Rows from block 2 of the image encoder of a small image captioner, named by matrix and row number. Rows with one number belong to one neuron. Each number is 200 + 40 x the weight over its row's rms, rounded and kept within 0 to 999. All counts start at 0. After the name is the row's rms in percent of the matrix's.
Before each neuron's rows are labels from the 100 images, of 14976, where the neuron reaches its highest value: "strongest on" is what is common among them. Only what is clearly more common there than usual is listed. The data: photos of plants and fungi (iNaturalist).
# fc1: MLP up (encoder.blocks.2.mlp.fc1.weight, 1536x384), inputs 231-307
# fc2: MLP down (encoder.blocks.2.mlp.fc2.weight, 384x1536, transposed), outputs 231-307

strongest on: order Caryophyllales; family: Cactaceae
fc1.600,094,148,257,184,222,250,268,138,195,226,126,215,238,214,285,235,241,188,237,119,225,189,162,197,202,232,218,168,216,223,158,234,173,254,230,170,185,214,189,231,191,203,239,207,226,265,146,185,121,284,184,173,202,188,163,179,201,159,215,182,195,114,212,200,238,231,163,153,265,270,164,203,167,151,225,221,179,211
fc2.600,098,262,210,169,241,230,239,218,213,203,186,161,198,167,230,238,238,193,222,185,149,222,193,214,217,206,168,188,173,190,224,176,217,217,173,203,224,196,264,174,196,182,240,93,161,173,242,278,282,204,199,219,140,225,233,143,163,224,213,187,156,270,198,167,168,137,182,137,189,205,161,177,178,231,207,183,165,200

strongest on: order Caryophyllales; family: Cactaceae
fc1.259,100,132,200,182,214,224,216,145,215,212,193,218,223,172,206,144,250,199,218,156,298,231,235,223,239,208,200,213,242,196,172,236,213,199,162,186,157,201,158,249,188,252,227,267,302,217,207,126,167,208,164,173,243,223,193,199,227,189,266,169,236,173,157,317,282,270,150,211,244,216,190,196,218,191,207,233,158,207
fc2.259,102,212,218,195,247,226,252,211,142,187,160,149,197,197,183,252,207,219,217,212,145,242,148,253,236,227,180,176,170,150,216,155,254,241,183,188,236,216,230,139,180,193,250,94,222,195,203,273,252,228,192,236,166,223,238,153,166,192,190,171,203,252,204,161,174,164,205,173,248,201,131,214,177,177,195,211,143,224

strongest on: order Caryophyllales
fc1.587,102,167,219,161,174,171,238,218,225,202,154,217,236,148,276,204,251,154,198,201,185,184,136,256,222,167,197,223,251,232,208,226,176,256,213,153,164,166,216,180,214,175,145,116,141,213,206,230,199,314,162,219,166,196,233,219,205,130,259,105,162,236,111,195,238,171,174,135,210,213,193,200,232,213,179,195,196,263
fc2.587,103,238,191,208,248,242,252,241,224,240,199,192,221,185,220,214,258,192,177,168,138,253,197,218,235,230,161,179,211,161,255,197,264,222,184,191,239,212,248,202,212,173,232,85,176,172,183,275,297,176,171,223,150,170,264,154,159,182,195,184,146,249,153,154,150,162,198,122,223,210,154,214,191,196,229,210,150,237

strongest on: class Liliopsida
fc1.141,104,265,171,196,182,170,172,211,200,145,152,170,223,267,184,285,220,225,188,196,208,267,142,216,222,188,260,137,147,183,208,195,184,170,278,158,250,230,227,159,169,253,226,170,276,197,251,179,216,169,175,197,188,270,137,179,189,218,161,156,201,221,252,184,173,188,213,269,274,234,192,130,223,245,245,206,184,172
fc2.141,110,238,178,215,236,160,151,264,212,159,225,166,196,161,251,208,160,186,174,150,179,236,152,117,153,189,247,105,169,196,214,245,172,238,232,176,217,166,250,197,201,211,188,229,171,166,152,157,183,178,248,211,129,221,194,165,141,228,188,235,154,177,163,174,159,209,186,219,178,169,263,206,302,240,236,196,264,147

strongest on: order Caryophyllales; family: Cactaceae
fc1.238,100,203,317,189,185,220,245,218,227,259,154,242,230,210,193,162,160,219,218,193,205,241,119,194,278,260,217,131,217,185,192,176,199,209,224,172,127,247,185,269,205,263,229,187,191,301,165,162,150,217,197,197,164,237,170,249,156,148,172,184,251,182,261,218,193,274,203,222,220,201,209,230,161,164,211,273,205,196
fc2.238,096,227,209,210,237,210,217,202,194,178,210,171,181,190,224,259,221,217,198,160,148,239,186,200,239,214,185,182,176,158,226,173,264,235,195,202,219,208,241,178,184,206,222,52,178,214,211,292,275,214,212,263,170,229,181,193,183,202,172,175,154,263,178,185,140,174,196,147,228,212,125,212,182,214,247,152,178,205

strongest on: order Caryophyllales
fc1.495,102,198,299,153,230,216,232,208,293,241,169,181,262,151,231,246,247,197,231,121,176,177,161,229,230,238,182,174,197,249,257,218,218,190,164,183,234,233,165,218,200,201,218,177,158,202,182,209,210,249,195,153,240,150,153,178,170,165,272,151,117,227,171,189,161,183,208,127,233,192,147,178,135,200,184,171,159,238
fc2.495,098,230,230,251,242,260,216,255,236,221,172,188,217,187,161,182,231,171,172,189,140,193,208,252,242,268,154,200,252,177,260,222,258,215,185,268,197,188,218,209,212,151,175,115,220,199,157,230,215,151,226,217,154,177,278,126,187,192,233,199,151,251,178,169,113,179,177,149,163,234,166,246,162,209,170,267,227,273

strongest on: order Caryophyllales; family: Cactaceae
fc1.624,097,164,294,233,237,245,238,203,262,216,175,199,271,192,171,196,256,184,186,160,214,215,126,250,255,222,226,205,268,235,249,213,183,191,169,164,163,175,197,194,224,246,223,174,267,255,138,170,206,216,217,159,194,236,147,165,178,206,242,171,173,187,186,158,217,256,169,189,219,216,130,212,191,201,121,211,176,238
fc2.624,100,253,238,221,253,206,216,216,219,176,202,157,191,188,234,226,248,190,190,221,150,278,195,223,221,242,169,209,178,169,263,171,267,247,180,174,233,203,244,150,220,204,219,64,182,191,209,275,287,196,206,235,163,198,245,133,169,193,209,199,184,266,128,132,163,132,198,134,242,209,173,237,172,185,188,204,194,248

strongest on: order Caryophyllales
fc1.295,094,152,274,209,224,249,235,255,261,199,174,227,231,216,253,243,309,162,223,114,256,259,172,208,248,222,170,236,254,256,196,171,160,203,173,208,171,235,197,179,157,143,245,148,208,162,150,158,232,215,155,205,191,270,144,186,193,163,253,121,120,212,184,142,248,204,171,190,228,195,147,165,210,223,169,201,159,233
fc2.295,095,255,257,182,247,265,236,267,200,204,182,165,254,208,189,202,238,209,209,199,168,237,143,209,208,260,142,206,162,156,279,208,247,229,186,205,252,193,239,172,183,186,233,101,198,160,192,236,238,197,236,233,137,226,244,112,175,205,227,233,131,276,178,133,140,135,219,145,232,220,136,231,158,183,167,239,215,260