From a checkpoint of a small image captioner.
Training: adamw at rate 0.001, 5200 steps, batches of 48.
Rows from block 4 of the image encoder of a small image captioner, named by matrix and row number. Rows with one number belong to one neuron. Each number is 128 + 32 x the weight over its row's rms, rounded and kept within 0 to 255. All counts start at 0. Numbers have three digits each.
Before each neuron's rows are labels from the 100 images, of 14976, where the neuron reaches its highest value: "responds to" is what is common among them. Only what is clearly more common there than usual is listed. The data: photos of plants and fungi (iNaturalist).
# fc1: MLP up (encoder.blocks.4.mlp.fc1.weight, 1536x384), inputs 154-230
# fc2: MLP down (encoder.blocks.4.mlp.fc2.weight, 384x1536, transposed), outputs 154-230

responds to: order Caryophyllales; family: Cactaceae
fc1.675:145122148073126159147144106130091169153105119085125098083137075125113140134084084119144147156169135083163136091170079122136108140124121162156169170127216185145109163163181151187115145090126109126134129113100146140086126109110144093
fc2.675:086159150021125110136157118187156130138107133145143127160120102107102139195151104137155143142143059100162131108113115126132121211111211057156162096144121163168094161118151159144126117134111128109102069139092147133111159122099161094

responds to: order Asterales; family: Asteraceae
fc1.596:165127142114109097183101144151091119103159197071131114099147123075096113125145048138123146128146097101119126131151158194043098127145062111118158158108201160143100106096184109176119088144158159102095108134083118183126152159057147103
fc2.596:133133088070090163178132124162146165134106175095151138120145095109119129166133073143174125113108082134166146110154131119130133164136189106145199147149144098146098126152112121205126077091121120107167089143094157117088158125106174109

responds to: order Asterales; family: Asteraceae
fc1.629:166137092146110140167114101132155110113150205092101089064136079082097136096136059105120143093091097105165173103121097144082137153185130127144210187092178170138105114149146103185124118158173160112164158164115142159096170190079186077
fc2.629:108154098068072154151127147173135130131121157084121085115110094092063160173162071142171142119152075126174119069173116164123145149129158105156182172161169140187082131116132116204111073142159091108132098126094177128111154117111155120

responds to: order Asterales; family: Asteraceae
fc1.349:151158079071086088108115112166158117112128152151169114108199110085076192118102067105110149083102092116154134081137127135058176141225154096158119112111195112160111101102145148159066140192182140146155081129104165162074165138069166083
fc2.349:124134108101081126124144135193127130142089156117112065137150119099098158186162102174137151125137109113168132040135116141114199178147139103204138119140149207177107108083109123162058092136159121122129089127040142151135145117098208092

responds to: order Caryophyllales; family: Cactaceae
fc1.750:087135122059101162175124158185135146125070150138141137101129086102098113163121089092125184122112076071167127133150091106144111152175190147148152154125157162158134162145155148189138087105158143122120085163163138164096174107111182083
fc2.750:103163142044104148141137100183143132113115129144156123161139091129080149190133112116191174162145071115139163095112096124119137193119205094160122144140149163188106132130127162152114136124124123098118070111087133138117128123116177103

responds to: order Asterales
fc1.165:164106128143081095096186118165172125158092176080148101065172146080145098111114142125112157079162137048136147099179128115079155098171066080116161169144093082179082141154142142149176093139190152129175141127067164177144183108091157147
fc2.165:140153100140143136179169130096117134134138156109114155077109147139146098108133046130114073159139157161093119138132170176114134073146113123122139181132189132084109160179162153172124046113119126141180123083139156116108182130103125190

responds to: order Asterales
fc1.270:169136139085098140164098120153133100075117197128121126112188118088120156122092064121119130086138131075149128118175143168079102165225139108197162169085198123118081104090151103165087049143121119154157105173138149200142190178037149083
fc2.270:134140092085085132145139158174132146130108163098112087093150127079096174177177077141166161146150085156194146090129132178097141143165127119156168150120166154215046148115112123182106064120151097151111064114089142121135164109099186079

responds to: order Caryophyllales; family: Cactaceae
fc1.194:094149118065109175114162140144086134077126180141127105106125112087097145195138146074154177139152117101139149123153117131121089162110175148096139181154145193135095113149177156188099104098116130072146103133120130143103140143154181123
fc2.194:105155158060095128161132107196139124116125130148125129143122103160079140183138136106178156138126065098156150097105095121134119188110190063124137129168144144170138146126117159140097140120135142120107059118087117123143111124126174088

responds to: order Caryophyllales; family: Cactaceae
fc1.162:064143114062082158133106173184122154138129156112130112091112050138065108157079087095135140134160073080164127117170069151131104163112126113139183187171193164159078125165145121130142130123092178100151122099153158119115129136105185119
fc2.162:093163120040078141124114090187157129095129156134125104165136115144088111177139131126183185130130036089168144110136096124111119211149197078143136135143140164160117159118116157115114151130122110114105050139108136117115129119125176099

responds to: order Asterales
fc1.62:118108106098119139138115131148143091102144165098149073137216094138092122140102009081117149118123092103126125086143120121078161101192110133201171148108199133136047096094152130162118079176162112127146134176126115191116144149061153128
fc2.62:125146101083057154133132142197132156147118141097110076133118127119075173162162099127156146130143094113170121083137128160125145162167147079169150140126137173220114147104128136187077099143141128127111098153070142152121134102118208084

responds to: family: Asteraceae
fc1.310:146113136113084074126113082131102104088114171100180082127191139127094119146140043066140147099113112079166149082156103116075169133186102108188182151087124103154077120068158131130077092132152149137091123137088136167097160149074135119
fc2.310:136125129080074110135153135197119130135107144132137052130149111133096153166145120146129139140113114115152136044134133138111187176143167084182165129143158181193102138104124145189082084158145123123110117128059135152124146130096200091

responds to: order Asterales
fc1.681:167090107071110136183117169174071152118118135144132120103166083125104133138119086064117115116101116099104172111141133137066178150160126099117177138130175142170076126139137112175105089148128126112144118148113148136155153069113197098
fc2.681:078138130068118147139172097175160156106080185127163128197109076101094123196106102132162132145124059135123133144132102101126133185124187082111134142146119148130102191152125158161112106095100094121117080104111144125128157137099160120

responds to: family: Asteraceae
fc1.324:136100150149095086147094151174152139129130195129135147115131129137089173102165101116070102128101147146150143139105137164117151106188128160174134145067201140113116100124138069212113069145200119107096120206099154135141128121094142100
fc2.324:113137126073152178165135177145103140129103176096145130131126105088101141184142081072134106144157079112154147130166131156104080183147116147109159167141175132131091182186150163166116113128101118102175072108104174103097174108052136158

responds to: family: Asteraceae
fc1.198:123140128084134116137107138151102141076157176116165064153216103141073140106123054089131153121136083076117132123127126131102141149238143105171176175125140126136049102124121145141087080167177141112139136163127137184089146140092127094
fc2.198:137137101081070134115122148200109143133103170112114048129131118095090169151139111147159130117134105139184129039138119159122175181169150091198146132126157208191091139098131143191060096132175105135137117138039145152136132113094192082

responds to: order Ranunculales
fc1.72:107085110107130116156144136175131167139110151076138135073105065083081120095086090081147118113107152049108180127186104140102090131203124100134206208074163171104112129161145154186148093133163160126152139114156180153105204160113173103
fc2.72:097148138046071144137134093183155136143121148104128120137140101101083104201153133115175144147148067116139150106152093135139114177140190075132169145172141151158106162143137149157096107127108107110130058117119151129125133128095179121

responds to: order Asterales
fc1.156:106122089112142154185176171157123132187156138157058143113161124045138158115103124097138171089124098114101178156129137194068111122160094093123140188082192147139109060177152145134132109115141133142124167108098185126098165122095189106
fc2.156:082121132046147165191153123149124147141088146104178145182082099147111080204165092117117127135135093152134135136121135128136128147109160140080142175121137083085114172192114145201152112146088080102135110123151129105154159119078131197

responds to: order Caryophyllales; family: Cactaceae
fc1.399:134090083097108176164161197121156146171079165093104134075081088110092159130118116112106151127122107090164169122131074169134135125119158127100191162112203148202087092111140124171131115091171146143112082118138149158134164103094157097
fc2.399:086161122033129145124137107174157155096127159146163106157128103135090106173143139101158138145129052086132118113131094093115136193115220099116144142163106162162126186143135137133113134125131114119120096132126138093158127134121138133

responds to: class Liliopsida
fc1.508:094107147160130126099136139113137118144105061165142136165126135144149107108183199249117165171143167105093132128145125053152130128045138082135107112148090143162137172146074153071116196100116138136112154091140112082125071112228149117
fc2.508:123116180156151110095107081094084150130131094157122157187082156199132096099097180115102105148156138167110102146103143063167102129076164121091079111140125128121187177146130143051136184109084168088100140088147105087130068145161094136