config.yaml
train_examples: 90422
translate: 0.06
encoder_drop_path: 0.1
decoder_prefix_bidirectional: true
optimizer: "adamw"
lr: 0.001
weight_decay: 0.1
Rows from block 2 of the image encoder of a small image captioner, named by matrix and row number. Rows with one number belong to one neuron. Each number is 500 + 50 x the weight over its row's rms, rounded and kept within 0 to 999. All counts start at 0. Numbers have three digits each.
Before each neuron's rows are labels from the 100 images, of 14976, where the neuron reaches its highest value: "responds to" is what is common among them; "colour at peak" is the nearest of a few named colours to the mean colour under the peak. Only what is clearly more common there than usual is listed. The data: photos of plants and fungi (iNaturalist). In brackets: how many of the 100.
# fc1: MLP up (encoder.blocks.2.mlp.fc1.weight, 1536x384), inputs 77-153
# fc2: MLP down (encoder.blocks.2.mlp.fc2.weight, 384x1536, transposed), outputs 77-153

responds to: order Caryophyllales (31); family: Cactaceae (28)
colour at peak: brown (97)
fc1.624:443546398513513504508495604553468473483429481524506538543594442467496541564447504565450486534565462575461508492573537559525482433564465537593429505511609557475581484587499452473493525461519477551502515535581461521508517568544540448
fc2.624:442510516434507584496462545555494454457380543595592542497440530496496444439531451447596532571569448495526542485460545519552497461599503527472434580506537563468517439540487506501447593472449558516466485582505501574378498579473591501

responds to: order Asterales (28)
colour at peak: red (36)
fc1.285:443593474537520450617481480541495514472391466450502546593614454568465507520496549464578530541499404492518545495424495474530448508515518542628481585525464484471498542503402554521521449413489528447404432480471427484495477428544537588
fc2.285:576443417548494579501529561477408436529541487467403598480551440504552511594509476565469603564472550500461533506557526457460506562487603527504507454561573439466579520476484475487500536444546483495539529425586499451530576459558533499

responds to: order Caryophyllales (25)
colour at peak: brown (96)
fc1.172:479484544490512460568514656561493529444412551492521522467526524455451515536569445565533527547504490473443484460435598551483499560514480548501490545528531506502514532504454531484496517474411440554563528494536462546433489562482492497
fc2.172:470517528459570517544450507611516473468439564597573530447536528580483450450477380459509527491597387495555578514498570548494455466551479521456419616511548573532519410543499504537442588493422546566420476564465473532419455556447519463

responds to: class Liliopsida (26)
colour at peak: cyan (45); white (34)
fc1.122:543479602516424481461525470396523486532515576452418508503468505310434493536488496589477563557513530521481530437543505461567585500466512505449555486465440553480487549500572515498428444515481488485493531473509559583463463513479575542
fc2.122:449481523452541441473425472443584542447609514515426481480485540512476485462468550460478443480503489485586468470381440593581494456432478413525543531486442563531454537487520500420478494527498492458567435497474505404558410507495433479

responds to: order Caryophyllales (25); family: Cactaceae (25)
colour at peak: brown (75)
fc1.664:534501468488555560464513574487454427494462497431507455521514455468545613450473493430520506476527542493517511466579591523450478450552491580465454446484495454475540489501497566499544502411548462555543593599437487434455449563470499464
fc2.664:441553475440546572523482545625542486472400516609528517427498563479510459474444394481516465529509479478549557546455523571548427476550448606470484605543475575532558466620455515530454567504418526546444456565531527552460483468498577485

responds to: order Asterales (37); family: Asteraceae (37)
colour at peak: yellow (69); orange (30)
fc1.267:517514592517575441488490528472458492483462601509576502521519453517543519574397471603447566470513637602508516484547443433552491522509470526476518516478564436429492483533481439586410459500464414492552542532444482506483556428448534501
fc2.267:569450511563432527488423568467481425478506592459462546465489531429414554564479484574432498525449558471464451503510459440451512518477546416432531415440473440443440487486484471452459496506471465500529547548551541518460579488468480470

responds to: class Liliopsida (25)
colour at peak: white (57)
fc1.407:548521567492410570411481573460460459451490508539458548515506533359481440553485506514407528490603607556517468465491563517475572462506586499418543441487488573429474547425588480423507512573492446471536496444473567537491580489496575591
fc2.407:481459519488555486483412461438599585435543486461462498538500545499461490445499544498498460454492481491558449453397442603585556443442439469519554510529417454507445531484490472421490483543430448516551519503504506403575428467482422487

responds to: order Asterales (33); family: Asteraceae (33)
colour at peak: yellow (86)
fc1.408:459539598543500517563461532458507466439484587489562533447517476438534454511393533562458545518543585478507474470489510495562395497425472468477509463428471464460517481508540506499422487503450488544531478483511511596434541425444454466
fc2.408:551497554569406516469466545417435476486566491470467526469464483460434578611491523564479508548423547495456497501513534389466503520493500463459561444472472409461479510532501472417443460548484489469521573534553523502507583510452472504

responds to: order Caryophyllales (26); family: Cactaceae (26)
colour at peak: black (45)
fc1.445:538388497536590461489553575441493409500526550381466517593525421546522525517528583512421479527503536446497463522573514544469480510554464530461482532523567484447553535514545495486477539486456464528613563510512511466525535548503431484
fc2.445:430549515426555594494413537588471418428409569586583542424431568434486432443474443475549563573522440496550588497457522557564481450595524467441527601523499566487510425551471533457441564516416521519474496551471572577369474588461559464

responds to: order Caryophyllales (29)
colour at peak: brown (84)
fc1.218:451447466497589560546522520448519518492467483484536460562587485564546564466461534553441518458575515515559546530595542497472542477541521628559525566589570480542552547527463527446598524403507491517567545488546445471589544476563550556
fc2.218:461500510445495604484514525540450431472390560586562549484440513475503460468538437475605558604568469489512578504538571540521499497601520502463461577539555572484568435559477541515463626436487563498495508535530489560352493608495569503

responds to: order Caryophyllales (30)
colour at peak: brown (100)
fc1.629:542518508515521450557538607510489523461511578514493553472548530531472416581453498587541516515569540493397544439516499467482483506472470518528523539539512484423523613576510411433450491438507546555568495456524506535465484525532554475
fc2.629:423504567461517446532506556603509517426487528557499510479532502557498482525429388485531466441546440552582457527474527546523402443516472495484419531531474537600452401503524545588475602517483496541444474524461453545468505519527577420

responds to: order Caryophyllales (31); family: Cactaceae (28)
colour at peak: brown (94)
fc1.22:473492439523564490605508500525438404559401565448572507459583520505573523560481493559530468494511506484538529528517571504503452441555487546499439522506606432515494503546512546497515492498444516623548559522512448534490541558510516516
fc2.22:460532529398548562531481524566517451473394575585579550464435532486484453466544415491591517552547409505505580474455581544511462513616504465470469574545533562514535418549516518537497620479442572475477459572471470559360466599488560508

responds to: order Asterales (44); family: Asteraceae (44)
colour at peak: orange (73)
fc1.646:466573465565481516575499498593559515505520590530584507422529508543435537500505541532494456457620538532496439479456462529473472479502540500469495537427527429555482563513532469507407488523524513592445527459543531461475503428427504495
fc2.646:605496531529430507496486428466462507506543546458515536411533551410501492591526532569526528459406649518478499546513528428486491518492467542438510437492493384446539539504494486487413441549518436525531416443560558578509549484473445597

responds to: class Liliopsida (28)
colour at peak: grey (83)
fc1.598:452557371455509578502461489530543482469502476536582524505518484567484429502509515420543504565491453479475585633477571461513494478498495485488559558551564519553511428574411518469485546472460568506431444496502563539478438465481592398
fc2.598:480523472457475556466504550557461471458363516548595559468467510497531414494496393485569519558543425489535622488505574501517503515579500493476446555563526592506597414520509479548507612454431550486454509617495545552354493630474576507